config.yaml
model: "masked image model"
dataset: "photos of plants, animals and fungi (iNaturalist)"
train_examples: 77898
image_size: 32
crop_scale_min: 1
horizontal_flip: false
method: "mae"
mask_ratio: 0.6
loss: "mse"
encoder_arch: "vit"
encoder_norm: "layernorm"
encoder_norm_position: "sandwich"
encoder_activation: "gelu"
encoder_mlp_ratio: 6
encoder_head_dim: 32
encoder_fused_qkv: false
encoder_bias: "all"
encoder_qk_norm: false
encoder_layer_scale_init: 0.1
encoder_parallel_block: false
encoder_dropout: 0.1
encoder_inner_norm: false
encoder_patch_size: [2, 2]
encoder_layers: 12
encoder_width: 160
encoder_positions: "learned"
decoder_width: 128
norm_pix_loss: false
decoder_layers: 6
init: "lecun_normal"
optimizer: "muon"
muon_scale: "match_rms_adamw"
learning_rate: 0.002
momentum: 0.85
nesterov: false
orthogonalizer: "newton_schulz_5"
adamw_lr_other_params: 0.0017
max_grad_norm: 1.0
max_steps: 17000
batch_size: 192
epochs: 41.9
lr_schedule: "cosine"
final_lr_fraction: 0.01
warmup_steps: 510
weight_decay: 0.2
adamw_weight_decay_other_params: 0.05
Rows from block 8 of the encoder, named by matrix and row number. Rows with one number belong to one neuron. Each number is 128 + 32 x the weight over its row's rms, rounded and kept within 0 to 255. All counts start at 0. After the name is the row's rms in percent of the matrix's.
# fc1: MLP up (encoder.blocks.8.mlp.fc1.weight, 960x160), inputs 80-159
# fc2: MLP down (encoder.blocks.8.mlp.fc2.weight, 160x960, transposed), outputs 80-159
fc1.31 112 [135 165  76 161 107 159 142 148 204 106  79 139 227 136 176 119 109 105  96 165  63 168 119 108  93 126 194  97 116 171 157 182 175 108 141 134 116 117  89 151 168 210 122 152 175 119 125  95  96 156  89 148  86 118 106  95 138 157 108 110 101 139 157 143 147 133 185 157 179 104 138 161 184  83 141 196 101 119  76 185]
fc2.31 124 [113 121 109 116  82  80 164 115  81 162  92 100 122 159  97 121 149 148 183 114 164 184 128 195  98  71  54 141 103 156 106 126 176 136 125 133 125 137 128 137 125 121 159 105 127  76 126 157 137 153 135  85  83 154 151 142  70 131 138 121  88  89 108 112  96 178  71 157 101 126 170 128 110 160 113 137 171 133 144 123]
fc1.32 062 [125 127 148 134 127 127 108 113 114  99 128 150 110 129 108  98 190 108  73 110 134 107 159 204 200 147 152 114 131 122  94 136 121 149  71 132 149 113 147 129 198 169 134 144 115 130 171 186 100 122 121  97 203  92 147 107 188 123 137 100  76 130 139 104 167 129  60 128 113 115 161 143 118 107 130 170  92 119 146 137]
fc2.32 079 [146 178 114 110 111 115 105 155 134 158  96  43 173 184 105  84 175 140 189 113 149 125 107  73  60 106 110 103 112 153 152 126 179 108 160 150 142 141  92 136 126  95 130 120  86  94  80 142 125 108 161 151  40 139 151 153  88 142  94 119 154 182 119 173 116 150 173 146 161 100 111 160 126 131 140  81 142 120  84 144]
fc1.33 051 [162  88 176 195 139 141 151  74 101 142  78 146 132 124 133  78 115 129 166 195 164 118 145  89 131 118 140 122 137  94  85 125  71 134  77  98 170 174 134 164 176 100 141 159 136 107 146 178  87 107 137 137  62 144 120 167 181  85 121 149 124 187 144 118 104  70 121  88 156 135 191 119 203 150 109 136 122  97 146  91]
fc2.33 061 [ 83 117 129  65 107 101 141 135 133 138 106 100 148 136 117 179 152 201  97  95  97 145 126 105 117 149  70 163 122 113  97  75 171 129 190  96 119 130 108 132 110 151  90 137 100 153  86 150 182 131 143 145 138 121  70 109 146  72 131 140 144 113 178 129 118 167 190 165  93 113 106 132 188 164 105 108 143 135 124 154]
fc1.34 126 [162 145 119  70 119  77 202  90 195 160 111 158  96  50 156 107 101 120 146  77 103  90 155 121 148 158 190 104 170 149  57 101  81 150  97 154 128 156 135  76 130  94 152 171 114 115 158 123 147  78 136 144 133 132 183 106 242 178 111  84 128 103 166 107 158 115 166 134 129 127 135 109 150  85 185 143  95  94 129 119]
fc2.34 126 [119 194 118 118  98 114 156 119 164 136 127  61 140  81 126 122 181 160 164  93 109 100 124  72 161 148  93 160 169 149 131 143 111 115 133  93 116 116 185  67 110 100  98  97 139 168  80 109 128 186 148 162 124 208 151 158 112 169 129 137 139 116 115 138  93 135 125 104 103  85 168 137 152 132 165 114  64 121 136 101]
fc1.35 082 [137  74 130 100 111 166 111 186 119  84 142 167 198 147 154 102 100  98 167 102 128  93 151 154 210  69 121 105 113 109  80 137 122 130 175  74  75 110 125 113 140 145 118 125 150 141 128 118 158 102  91 119 126 101 137 168  59 145 108 178 137 168 191 137 128 161 148 146 167 103 176 102 137  89 141  68 153  85 131 150]
fc2.35 083 [125 140 133 191 133 137  82  92 147 228 131 115 144  99 131 162 125 194  93 132 154 149 111 134  88 132  94  91  97  95 135  98 133 109  88 173 181 149 121 137 135 148 179 147 155  95 113  99 146 167 112 132  96 144 113  70 143 194 124 121 124 106  86 199 139  91  59  98 100 190  74  90 128 168 125 108  93 127 134 123]
fc1.36 150 [133 151 111 173 133 156 145  98 149 159  42 112  97 110 118 111 249  92 138 127 149  71 155  59 127 119 153 166 141 153 114 190 133  92 124 162 109  97  84 130  84 113 153 133  93 105 144  92 139 108  96 195 148  57 140 141 158 122 142  71 145 104 148 133 139 116  97 159 159 152  97 171 148 124 106 127 147 151 119 136]
fc2.36 182 [124 126 108 140  93 145  91 155 171 143 154  91 154 108 140 140 113 110  89 163 104 127 141 160 162 124 173 126 102 125  82 116 113 117 132  74 170 103 133  70 121 135 135 163 139 211 151 204 136  92 140  87 138 124 101 151 126 142 152 131 115  68 125 115 128 109 137 169  98 139 119 130 192 100 107 178 111 134 191 105]
fc1.37 085 [132 131 137  96  59 103 114 127 131 153 125 190 255  55 115 133 127 130 106 139 130 163  92 113  96 152 157  46 172 108 116 168 175  98  97 139 106 115 123 167 156 128 108 114 150 125  91 106 145 115 110 108 202 151 105  79 134 192 155 116  99 157 129  77 162 161 199 163 145 124  92 118  97 115 112 175 139 154 131 121]
fc2.37 094 [ 68 146  99 127 153 113 140 121 129  39 124 142 114 153 155 142 100 119 188 149 148 179 125 163 140 107  94 167  75  71 106 113 122 173 149  87  89 116 101 139 116 143 184 114 136 103 142 118 166  73 126  96  30 149 150 126 120 148 142  89  95 115  89 110 110 109  97 144 133 122 100 124 134 125 108 141 169 126 159 120]
fc1.38 074 [127 115 153 181 120 138  99  87 123  84 130  85  94 122  65 163 210   6  84 117 122 123 194 130 171 146 104 145 164  81 170 106 142 116  75 175 111 126 144 133 107 157 117 157 124 185 107 153 153 166 137  86 113 151 116 152 130 188 132 150 117  67 143 102 153 120 149 124 112 100 128 158 109 101 115  89 130  90 124 112]
fc2.38 096 [127  88 136  86 166 178 164 161 169 170 128 148 126 116 164  75 109 235 223 147  77 122  79 133  83 145 126 152 106 129 101 138 145 105 168 131 131 157 128 142 145 175 155 115 147 103 123 139 122  55 104 117 172 115 151 112 107  61 150  92 121 126  73 142  83 143 170 154 138 136 116 134 116 137 130 168 102 104 138 154]
fc1.39 141 [172 125 134 147 144  82 108 150 142 150 124 161 152 117  66 164 156 113 174 184 118 148 133  99 149 113 127 128 104 134  82 107 125 134  55  75 120 153  87  96  93 133 148 155 121 101 129 112 140 163 158 180  92 171 107 100 108  76 170  68 113 159 132 136 137  96 102  82  99  77 139 182 140 130 121 140 124 188 136 137]
fc2.39 129 [105 117 120 131 132 165  59 136  92 153 126 125 126 126  98 125 185  91 173 121 185 143  57  76 169 108  85 151 138 112 149  93 108 118 126 150 119 105 161 114 114 105 114 126 102 121 109 154  96 146 140 146 124 176  49  91  72 160 127 132 110 132 123 136 150  98 120  82  76 106 161 125 161 120 107  95 106 163 126 141]
fc1.40 048 [110  93  44 112 136 133 128 153  94  81 168 181 163 117  92 106 132 154 140 139 115 102  85 116 113 102 152 131 153  99 129 146 117  99 135 128 100 134 129 106 133 174  74 132 168 150 115  98 151 140 218  76 160 175 129 104  93 126 204  64  74 113 128  94 144 119 138  78 160 108 127  94 133 136 156 162  99 121  82  94]
fc2.40 068 [136 110 105 129 160 121 145  92 151 124 123  61 167 150 142 176 122 128 111 133  95 121  88 174 146 150 127 141  65 121  83 109 147 174 151 134 106 141 150 119 135 118 175 156  89  71 145 151 124 186  43 144 122 120 163 131 195 144  51 174  85 101 138 155 103 137  96 122 123 141 135 139 127 142 118 120 131 132 125  80]
fc1.41 043 [115 131 132  77 149 177 170  82 118  98 173  61 124 106 126 142 107  98 125 165 148  62 161 117  95 181 134 145 169 106 121 181 126 165  75 156 156 113 134 158  82 107 143 136 120  86 128 109 124  93 110 151  73 174 113 136 112 133 135 132 144 125  87 118 105 117 163 128 172  93 113 124 158 128 100  53 158 109 171 113]
fc2.41 049 [141 129 107 207 151 169 103 179 132 117 114 192 120 151 112 124 158 152 151 153  99 133 111 181 168 117 148 146 132 127 137  42 103 122 160 100 168  94 162 104 110 185  83  87 159 120 109 125 123 120 179 105 172  80 153 171 149  66 114 169 132 125 125 173 136 152 195 140 107 184 136  86  92 131 137 169 161 128 168 104]
fc1.42 149 [146 114  97  82 178  94  95  52 121 105  56 196 135 124 134 132 142 128 146 125  77  68 144 186  97 151 117 152  74 125 129 187 120 157 137 103 170 112  86  98 106 142 173 129 162 121 171 161 147 155  89 166 162 120  96 123 120 197 158 163  81  95  67  98 109 115 130 176 146  94 150 140 130  98 164  78 126 160  98 144]
fc2.42 151 [138 130 128 113 141 131 144  66 103 182 134 147 134 185  44 139 111 113 123 121 133 153 139 123 125  93 137 155 149  97 118 161 116 152 134  85 185 131 127  71 137 161  58  90 145  52 116 135 156 157 141 127 165 163 129  91 153 122 110 140 115 107 162 147 125  33 127 115 159 142 153 109 134  78  80 104  94 178 109 135]
fc1.43 124 [180  99 125 107 136  94 124 155 103 148 122 112 121 128 133 175 185 144 123 143 147 144 203  82 128 166 137  94  68 120  80 117 158 135 121  68 186  75 164 131  81 137 125 170 139 164 169 180 144 111  58 118  82  71 126 122 173  70 162 172 110 143 119 165 149 116 141 158 157  24 109 114 105 105 159 110 132 160 115 137]
fc2.43 124 [109 105 140 152 106 139  55  95  68 138 142 103  89 178 152 119 117 113 143  90 159  95  56 164  78 137 161  73 126  86 189  98 152 122 131 119 122 128 138 105 140 153 140 144 147 135 180  88  77 189 110 105 153 178  94 108 142 138 164 131 105  61 180 115 117 182 100 119 193  91 141 148 141 156 143 114 157  93  90 141]
fc1.44 088 [102 139  77 127  69 163 121 147 176 147 186 131 119 182 127 161 158 129 127 150 153  92 117 139 140  66 180 117 128  82 114 120 105 152 191  91 143 212 112 147 143 145 130 135 111 123 149 125 115 158  97 175 113  84  96 132 174 109 141 132 159 183 122 132 126 109 138 104  97 187 150 104 151 186 127  75 100 138  90 101]
fc2.44 078 [171 148 138  95  95 160 156 134 149 131 137 141 157  75 112  97 190 225  99 139 164 115  88 148 120 104 183 126 146 170 120  82  98 185 105 137  96 126 160 104 133 119 150  65 177 153 117 115 179 134 113 160 132 139 123 177 118 120  98 112 116 114 102 140 128 157  88 149 136 161  48 144 129 152  86 160 144  90 142 161]
fc1.45 108 [109 137 107 110 151  91 133  95 171  95 176 114 169  98 111 171 148 119 155 113 146 101  80 182 173  99 148 127 106  93 166  99 118 112 116 144  75 151  86 131 125 125 122 160  80 120 127 181 130  90 176 132 114 141 158 163 210 127 109 120 155 142 152 150  89 151 163 154 154 116  98 133 117 136 114  71 102  78 150 129]
fc2.45 096 [135  69 112 117  99 132 148 102 101 129 121 130 160 135 100  91 178 108 173 158 150  69 116 142 159 165  83  92 142 115 122 194 199 123 155  94 134 108 109 147 153 109 146  99 184  96 143  87 136 143 139 150 128 131 117 100 120 156 108 119  86  85 173  97 119 118 153 111  84  87 130 129 161 116 121 110 107 108  91 112]
fc1.46 036 [103 139 166 115 156 129 125 164  90 162 110 121  96 108 151  88  87 126 135  88 108 110 143 166  87 112 186 152 133 136 149 115 123 173 136 115 122 123 105  42 194 111 179 113 129 120 133  96 126 153 148 112 157 120 118 151 100 154 175 102 169 125 120 196 185  96 103  99 164 114 113 150  88 154 168 137  70 100  93 184]
fc2.46 044 [208 146 134 153  79 139 142 124  79 103 163 115 141 124  72 143 122 137 128 212 154 110 131  97 105 112  98  92 105 136 129 142 107 144 117 171 163 153 125 176 174  67  69 108  86 140 164 112 132 156 115 160  95 187 154  82 170 123  62  84 137  96 164  77  86 126 181 164 121 136 153 138 155 148 155 116 180 144 170 159]
fc1.47 122 [103 124 119 179 144 133 146 129 138 105 128 159  90 109  99 141 118 115 131 145 109 150 117 174 122 168  63 124 123  72 113  93 122 129 137 132 109 122  93 130 163 113 116  61 125 117 135 115 185 121 123  74  76 138 143  83 138 106 186 116  89  78 106 165 170 130  97 122 109 151 168 111 151  97  67 116 181 108 127 136]
fc2.47 123 [145 115 143  75 111 110 106 125 115 158 107 164 107 180 189 102  96 169 171 134 122 121 177 119 179 120 136 101 104 174  77 151 146 141  61 139 152 130 148 163 138 105 125 129 106 108 121 166  98  92 142 146 136  76 144 143 161 142 133  99  79 145  91 131  82  83 170  91 173 113 104 102 176 153 199 135  92 149 103 111]
fc1.48 151 [101 110 147 128 136 107 143 136  93 108 161 176 194 147 107 149 123 153 146 153 104 109  90 146 156  55  98 123 147  78 138 117 162  91  95 146 170 203 117 128 171 118 140 100  95 128  65 150 143 113 144 148 122 124 156  91  80 135 152  85 143 148 185 127 181 176 150  55 103 129 179 198 131 128  68 105 163 176  98  90]
fc2.48 143 [150 143 171 153 136  77  89 117 131 155 158  67 138 158  82 163  98 132 146 108 199 147 144 150 126  92 134 134 153  82 125 131  90 194 130 157  64  90 172 159 168 133 187  88  67 109  89 115  81 138 106 119  91 156 122  88 145 125 122 115 105 134 134 135 123  20  72 120 115 130 119 136 133 112 120 126 138 192 162 103]
fc1.49 071 [115 148  77 126 171 110 116  92 120 146 112 166 107  79  95 173 102 110 142 119  84 127 123 135 160 127 163  98 121 160 146 100  95 137  90 102 102 198 154  74 108 144 153 123 116 116 178 145 153 141 149 101 107 173 142 112 180  74 100 182 118  85 114 152 137 132 132 175  91 135 129 139 178  62 118 118 124  88  68  98]
fc2.49 079 [111 184  80 161 126 119 127 176 131 155 148  72 127 108 119 114 152 119 153 124 152 137 108 113 119  99  89  67 142  99 109 196 159  93 127 153  86 142 125  76  93 110 144 155 179  94 139 114 126 173 114 149 161 123 165 105 114 136 117 133 133 159 121 144 145  97 142 132 142  99 105 116 166  93 158 194  93  45 133 116]
fc1.50 149 [139 175 166 103 119  85  94 174 110 109 118 122 136 153 164 130 106 159 177 149  95 166 163 112 102  84 184 180 155 170 159 139 167 111 127 140  74  87 157 118  79  97 111 130 104 152 146 152  81 105 138 124 110 129 148  94 163 131 101  88  78 156 130  69 129 104  79  88 119  91 111 140 132 138 167 142  70 146  90 139]
fc2.50 133 [158 108 107  77 160  85  68 133 118 145 116 137 119 138  68 127 170 135 107 137 124  94 116 132 128 144  87  86 130 176 133 126 200 162 142  99 156 137 192 104 123 157  80 162  84 116 138  86 159  84 129 191 118 187 193 127 110 118 178 114 146 104 159  87  68  68 171 148 116  86  66 110 146 147 105 164 145 156 155  83]
fc1.51 084 [174  93 137 153 124 150 121 197 121 120  83  96 121 114 130 134 149 149 128 111 182  89 114 130 149 124 223 184 152  74 144 133 117 106 123 115  53 116 126 148 150  92 144 140  77  89 119 146 170 135 152 121 115 130 124 143 162 144 117 179  94 101 108 128 117  89 152 164 125 178 109 149  78 112 117 152 149 113 150  95]
fc2.51 082 [ 56 113 128 141 148 133 133 122 181 171 137 145 127 152 101 166 180  60 120 104 116  53 137 141 143 159 159 111 113 153 144 167 182  95 137  96 103 129 124 113 127 135 112 203 149 148 159 164 148 191 120  76 206 115 128 133  97 100 178 136 131 179 163 146 155  78 114 133 136 147 156 169 110  69 161  94 101 143 158 151]
fc1.52 087 [145  96 165 171 197 161 143  56 100  92 158 126 150 105 146 173 155 130  99 127  87 131 140  94 150 125  99 131  81 120 141 122  95 134 179 102  69 180  90 146  71 150 172  99 136  78 112 128 118 141 178 133  82 156 122  95 141  76 115 126 127  99 155 117 114 105 151 150  92 144 163 150 213 146 151 136 164  30  76 118]
fc2.52 098 [ 83 128 110  79 121  62 102 127 106 176 128  96 125 141 104  92  86 107 104 156 133 124  91 106 156 149 144 120 114 122  82  88 152 125 114 158 218  99 168 114 105 105 138 151  77 171  86 142 211  85 158  90 206  78 115 122 111 133 164 125 147 138 107 152 152 153 122 116 148 172 167 156 159  85 126 149 146 131 137 120]
fc1.53 211 [177 102 115 129  66 104 172 107 108 148  98 101  87 139 126 108 178 152 101 132 142 120 120 163 180  83 166  92 126 106 152 123 149 104 175 125 133 166 156 120  92 170  93 166 125 131 152 123 120 118 146 151 178 141 146 114 158  76  87  96 169 123 122  29  78 129 228 158 156 172 162 132 140 122 144 157 103  78 120 149]
fc2.53 217 [142 116 139 153 104 116 104 122 117 172 135  93 135 176 114 116 172 184  90 120 166 105 153 155 156 101 115  59 157 158 154 154 141 108 142 124 110 114 192 136 125 117 143 128 115 145 116  82 196 210 117 151 136 165 131 100 134 116  67 116 152 109 113  59  94  82 121 152 156 157 147 139 131 105 109 171 109 127 139 124]
fc1.54 107 [176 101 186  50 122 115 161 117 142 136 107 179 136 123 133 130  81  68 129 177  90 111  86 136 141 167 153  97 140  99 161 193  91  98 158 154 149 144 145  77  79 134 146 122 141 167  98 184 148 103 147  65  83 122 124 189  58 101 164 109 125 115 104 114 120 125  92 163 148 161 111 112  80 173 141 156 188 143 133  85]
fc2.54 117 [119 125 176 173 110  70 171  75 161  71 117 132  71 124 154 204 176 168 103  77  67 114 149 123 128 100 142 177 116 127 122 106 130 144 112  65 123 115 104 191 146 112 105  86 119 150 173  50 152 188 102 188 144 147 178 110  96 165 109 160 158  99 178  86 118 118 188 123 140 103 149 115  50  85 139 139 112 100  70 123]
fc1.55 042 [104 140 101  85 111  59  98 125  92 179 154 125  12 122 122 119 131 138 120 101 137  84 130 154 144 160 207 151 164 145 155 107 144 172  77 129 157 154 127 151 111 132 161 143  71 203 151 157 138 105 153 174 147  75 163 128 115 159 150 185  95 166  88 122  92  86 131 113 105 124  65  80 133 136 134 127 137 131 121 129]
fc2.55 057 [122 129 139 144 141 140 108 101  95 152 109 115 118 123 153 215 171 153 109 133 140 108 181 109 129 129  75 157  87 172 170 134 143  82 141 162 107 114 137  48 108 131 129 137 110  62 182 100 127 121  87 169 135 138 120 118 130 149 147 124 109 149 133 105 140 179 111 121 115 105 111 169 143 154 108  76  50 132 129 176]
fc1.56 053 [ 83 168 128 126 119 141 139 113  85 158 138 137 122 140 124 110  87 123 164 185 123 196 146 117 154 147 140 135 162 225 125 166 118 138 132 134 144 152 153 133 157  73  89 120 135 143 102  86 126 125 144 169 102 173 134 122 173 109 143 173 141 137  95 115 102 130  85 169 119 133  76  67 134 140  93 151 138 116 156 132]
fc2.56 060 [134 200 159 118 130  90 180 190 158 130 113 131 188 107  93 208 160 128 102 123 146 137 113  86 165 107 169 154  67 104  86  89 129  75 160 104  86 169 124  97 144 131 150  95 150 101 116 127 115 119 108 161 155 156 150 180 155 175 101 114  92 116 190  97 141 102 164 126  92 143 158 135 113 172 166 114 134 162 136 120]
fc1.57 091 [118  96 106 160 152  75 120 156 158 132 138 179 129 131 112 111 125 179 128 141 104 131 194 129 159 130 156 209 140  93  94 163 140 124 132 128 158 161 148 149 104 133 121 190 136  52  77 119  51 101  87 116 133 102 149  51 134 143 125 131 101 182 157 194 166 118 134  89 133 147 123 100 192 145 119  70 157  78  99 136]
fc2.57 104 [142 133 137 167 128 182  86  86 123 144 157 137 118 150  95 129 162  93 140  26 135 116 136 127 159  66 151 105 136 125 150 130  92 121 136 119  45 129 132 150 131 116  55 125 148 127 104 163 146 190 140 142 138 154 105 191 128 127 161  73 180 149 214 150 100 101 116 148 120 107  98 117 111 156  70 168 127 113  98  75]
fc1.58 066 [123  84  94 116 124 169  78 138 135 118  79  87 138 106 119 113 130 176 170 126 152 212 193 130 140  92 136 101 181  86 121 202 172 128 108 153 108 168  50 127 178 143 147 151 109 132 141 131 119 179  77  84 147 122  94  31  81  76 129 156 118 159 102 115 116 141 163 126 145 130  96 129  79  97 109 133 115 102 149 115]
fc2.58 074 [113  95  88 178 131  64 124 114 101 153 149 179 114 109 146 156 137 127 111 163 115 135  36  90 126 152  91 167 100 158 130 152  92 102 112  71 107 170 148 121 141 145 147 190  83 178 108  92 122  66 172 189 100 163 151 186 148 162 145 152 107 167 100  92 161  80 116 117 149 166 157 118 133  72 123 134 138 107 104 131]
fc1.59 039 [ 98 154 145  85  81 147 153 166  80 106  83 123 130 152 148 127 125  98 140 160 135  95  97 193 138 140 135 114 167 108 136  94  71 172 169 137 124 123 201 137 109 112 112  92  87 129 157 114 167 156  67 110 173 149 193 129  73 130 123 174  91 209 166 127 175 112  71 153 107 153 162  92 140  88 144 115 150 136 151 179]
fc2.59 051 [157 105  90 148 122 127  91 130 146 145 160 118 126  89 140 108  76 141 133  96 117 160 129  76 131 176  86 108 126 156 158 120 160  63 117 123 153 169  91 127 133 131 131 156 160 134 162 148  88 160 100  82 123 155 143 161 114 114 133 160 212 175  93 106  89 190 177 101 141 125 125 164 134 150 142 121 142 132 107 193]
fc1.60 151 [175  68 112 119 189 165 152 156 104  86 126 154 174 103 136  95 167 142  97 140 149 147  93 132 111 122 138 134 144 131 128 172 114 121  99  99 147 222 132 151 117 126 114 151 112  88 162 173 121 147 125 162  38 115 147 122  97  91 132  89 179 160 122 158 170 165 112 146 196 138 148 204 185  97 110 170 133 111  72 135]
fc2.60 149 [117 153 158 148  91  83 166 130 132 186 102 100 145 125 145 150 117 123 165  87  78 123  93  74 135 127 152  89 134 135 125 132 135 106 123 109 151 115  80 121 173 152 139 129  95 129  92  66 125 140  94 136 138 125 199  96 167 203 167 148 165 135 111  91 114 130 140 108  99 126  76 123  65 116 113  32 113  86 169  85]
fc1.61 047 [156 156 150 151 201 138  99 126 136 134 152  81  76 153 107  94 142 154  29 165 147 143 103  80 130 122 111 134 117 140 179 111 124 126 109 102 125 167 194  93 153 143 145 200  87 128 138 116 136 117  90 163 128 107 119 133  77 142 129 134 176 193 103 150 169 161 175 117 128 133 141 177 145 103 167  77  76 145 112 152]
fc2.61 062 [ 84 181 139 120  83 152 144 196 120 162 119 118 197  77 134 168 101 156 193 101 147  83 150 161 100 120 129  72 116 126  96 136  97 141 130 170 129 125 128 124 179 132  85 117 158 156 129  98 100 143 153 137 121 144 162 136 137  91 108 149 117  77 152 105 100 151  81 102 152 132  77 102 129 138  80 133 104 131 123 159]
fc1.62 142 [ 91 139 143 135  89 154 101 117 126 150 205 125  75  32 101 103 174 102 100  83 135 119 167 157 170  89 111 119 156 114 154 122  94 139 122 137  91 172 179 120 132 132 111 120 128 145  84 146 166  66 111 127  96 110 131  94  85 162 171  75 169 180 124 135 111 175 107 150 131 199  56 151 116 136 199  84  84  87 133 193]
fc2.62 128 [159 162 108 101 120  95  79 177 134  80 100 126 150 210 133  47 126  95 111 168 135 105 102 104 181 144 144 162 194 115  97 152 130 112 124  91 139 132  89 146 133  92 165 118 119 158 135 124  85 160 150 147 174 128 169  45 111 170  73 123 105  98 173 124 161 100  66 123 158  87 106 102 128 204 119  86 103 173 198 115]
fc1.63 094 [104 115 159 165 160 113 123 100 109  42  70 181 105  98 141 108 159 111 144 153 141 120  68 113 133 129  78 108 166 122 187 159 127 126  84 152 143 119 135  71  89 104 204 163 162 131 141 211 137  92 116 174 128 143 137 105  68 146 152 108 114 168 158 162  89 130 139 120 197  83 153 166 124 142 133 138 114  67 102  88]
fc2.63 103 [112 126 124  97 181 145 143  63 170 188 143 111 132 155 172 188  78 127 129 163 142 137 134 134 166 149 155 149  66  87 146 104 138 178 124 111 155  98 179 148 140 113 128 101 177 145 180  94 115 123 157 162 205  93 163 138  91  98 153 132 106 126 120 157 152 177 125 122 119  73 101 181 107  87 100 142 143  89 137 100]
fc1.64 019 [133 132  91 129 133 173 103 125  40 140 180 126 161 110  66  87 133 151  82 102  63 123 121 152 153 137 113 154 221  99 128 135  88 169 156 110 104 115 157  80 157 147 176 209 152 164 116 120  97 148 121 116 143 115 136  65  79 120 123 118 170 138 167 131 146 130 148 131 113 115 126  81 103  97 112 115 106 166 116 175]
fc2.64 034 [114 186 198  94 112  85 110 153 171 129 144  94 170 127 148 175 128  91 133  91 124  56 106 114 121 123 129  81  61 124  99 106 141  85 136 167 120 142 108 127 126 168  83 122 104 116 137  91 148 123 123 137 114  66 153 136 158 127 128 162 126 154  89 117 154 180  86 152 141 173 176 155 120  78 159 128 167 102 117 114]
fc1.65 045 [150 105  88 150 153 123 103 116 140 108 142  71 135 133 143  86 100 167 132 159 174 135 104 150 136 179 159 115 144 132 152 196 151 191 113 122 107 186 154  97  73 101 148 137 103 122 126 153 145 120  79 111  72 124 105 127   8  74 202 127 149 149 118 152  94 181 123 164 113  81 173 128 158 124  92 159 102  72 137 102]
fc2.65 058 [ 41  98 109 219 168 158 124 126 115 169 166 172 143 114 145 238  89  75  98 110  93 108 101 129 163  98 107 109 162 109 145  63 126 119 149  94 121 117 122 127 115 144 107 155 176 133 154  55 125 198 135 160 211  81 131 125 115 171 110 123 161 146 162 124 145 142  97 101 124 182 136 136 121 148 139 122 168 123  84 153]
fc1.66 100 [188 109  90 164  98  82  78  99 134 117 146 176 140 112  90 100  71 114 110 121 157  96 115 128 140 163 167 163 128 114 137  66 108 162 125 163 173 177 134 100 218 121  87 181 137 127 163 111 168 148 159 147 145 106  81 131 106 154 161 147  27 129 102 167 158 101 140 132 120 141 107 148 115 137 152 149 129  59 148 109]
fc2.66 098 [ 82  90 128 167 168 119 154 110 134 147 171 122 108 155 119 176 136 135 107 143 162 162 141 145  99 153 167 189 139 135 138 153 144 159 109  91 111 108  83 146 176 101 158 141 144 121  95 126 128 147 164 158  78 195 113 157 150 184 127 126 116 157 179 123 121 127 114 179  77 102 130  84 144 186 112 114 151 179  99 153]
fc1.67 103 [138 101 105 153 137  79 147 155 150 156 104 104  97 100 100 113 183 149 121 175 121  84  84 151 123 117  86  91 171 143 141 170 123 156 136  98 142 159 142 144 161 139 114 123 128 151 147 121 110 150 165  97 101  51  50 134 215 114 147  29 102 119 138  81 120 126 152  73 162 136 146 150 167  68 139 121 130 200 123 133]
fc2.67 101 [ 46 125 122 115  92 136  83 198 157 132  83 162 131  91 149 148 121  97 184 110 119 183 121 156 103 100 140  92 182  94 187 129  79 128 117 152 126 123 115 112 104  84 102 165 122 148  52 138 144  73 125 166  81  91 161  98  74 153  91 119 162 140 123 160  96 129 122 150 129 159 125 119  96 139 122 105 122 143 129 154]
fc1.68 131 [124  98 119 100 126 164 182 163 106 159  80 155 126 130 152 107 112 181 103 128 136 127 101 177 135 158 152  71 165 104 173 147  97  90 198 134 197 163 127 146 157 123 148 130  81  71 101 143 129 162 169 111  78  94  80 107 134 150 154 140 182 120  78 133  78 163  77  92 160 115 144 109 103 118 206 111 143 137 146 131]
fc2.68 128 [159 144 144 122  91  97 114 147  56 153 140  64 117 112 147 156 137 122  99 146 149 115 181 115 142 144  76 151  68 110 129 110 125 147 113  96 126 139 117 112 122 150 141 176 151 144 191  46  61 146 116 103 166  94 123 164  99 112 118 109 144 152 143  89 139 179 140 185  38 112  78 131 112 161 148 126 136 145 100 129]
fc1.69 075 [112  96  78 130 129  90 102  91 127  84 101 125  99  83  96 103 108 112  97 106  75 148 111 148  88 142 106 147 112  98 172 176 147  77 156 157 113 117 149  78 100  89 203 130 129 178 169 158 115 150 142  97 155 180 118 132  99 118 168 152 118 189  81 125 148 144 119  92 163 174 128 133  90 126 125 214 149 162 124 131]
fc2.69 084 [113 171 145 123  75  99 108 121 151 151 143  90 133 178 175 189 103 109 133 127 170 198 177 183 167 137 127 108 129 147  71 109  47 190  77  71 144 154 131 128 152 119 120 127 111 151 157  77 119 101 148 100 130 105 138 138 115 195 140 146 131 143 158 143  90  97 120 128 116  80 177 137 114  91 106 103 106  75 152 138]
fc1.70 098 [114 134 175 104 110 163 147 183 147 162 121 179  65 132 120  69  93 136 135 147 139 117 126 118 160 119 103 123 136  88 146  71 192 122 114 138 109 166 138 146 142 167 171  91 134 138 118 149 162 168 121 175 218 126 165 137 148 161 116  96 150  86 112  34 153  98 128  89 163 135 118 130 102 139 179 177 129 127  86 112]
fc2.70 099 [150 134 136 164 190 124 181  84 125 124 155  98 138 119 117 147 134  91 139 124 143 121 170 162 136 113 133  49 130 124 124 107 172 136 156 100  58 152 193 120 126 126 154 105  96  90 167  99 133 125 100 188  94 188 127  94 135 105 102  94 156 108 139 118 143  97 167 152 124 139  63 155 143 128  99 120 172 118 111 143]
fc1.71 173 [173 119 107 116 153 137 121  80 111 103  93 156 134 118 117  99  88 135 140 148  96  78 164 145 173 142  75 169 110 146 137 179 133 143 174  90 150 119  95 154 130 170 175  88 135  94 111 192 180 127  92 136 176 174 148 152 155 138 204 125 117 127  80 122 133 149 143 131 178 104 142  60 140 100 166 127 117 196 126 108]
fc2.71 164 [189 132 129 123 114 125 129  77 129 146 144 155 128 162  90 116  90  90 106 170 136 139 181 102 170 155 159 101 146  46 146 128 115 184 154  95 146 122 135 142 129 178  75 112 112  77 105  87 172 169 126 171 119 152  75 153 100 162  98  96 136 153  90 121 122 106  79 126 103 138 134  82 111  83  89 112 134 142  80 126]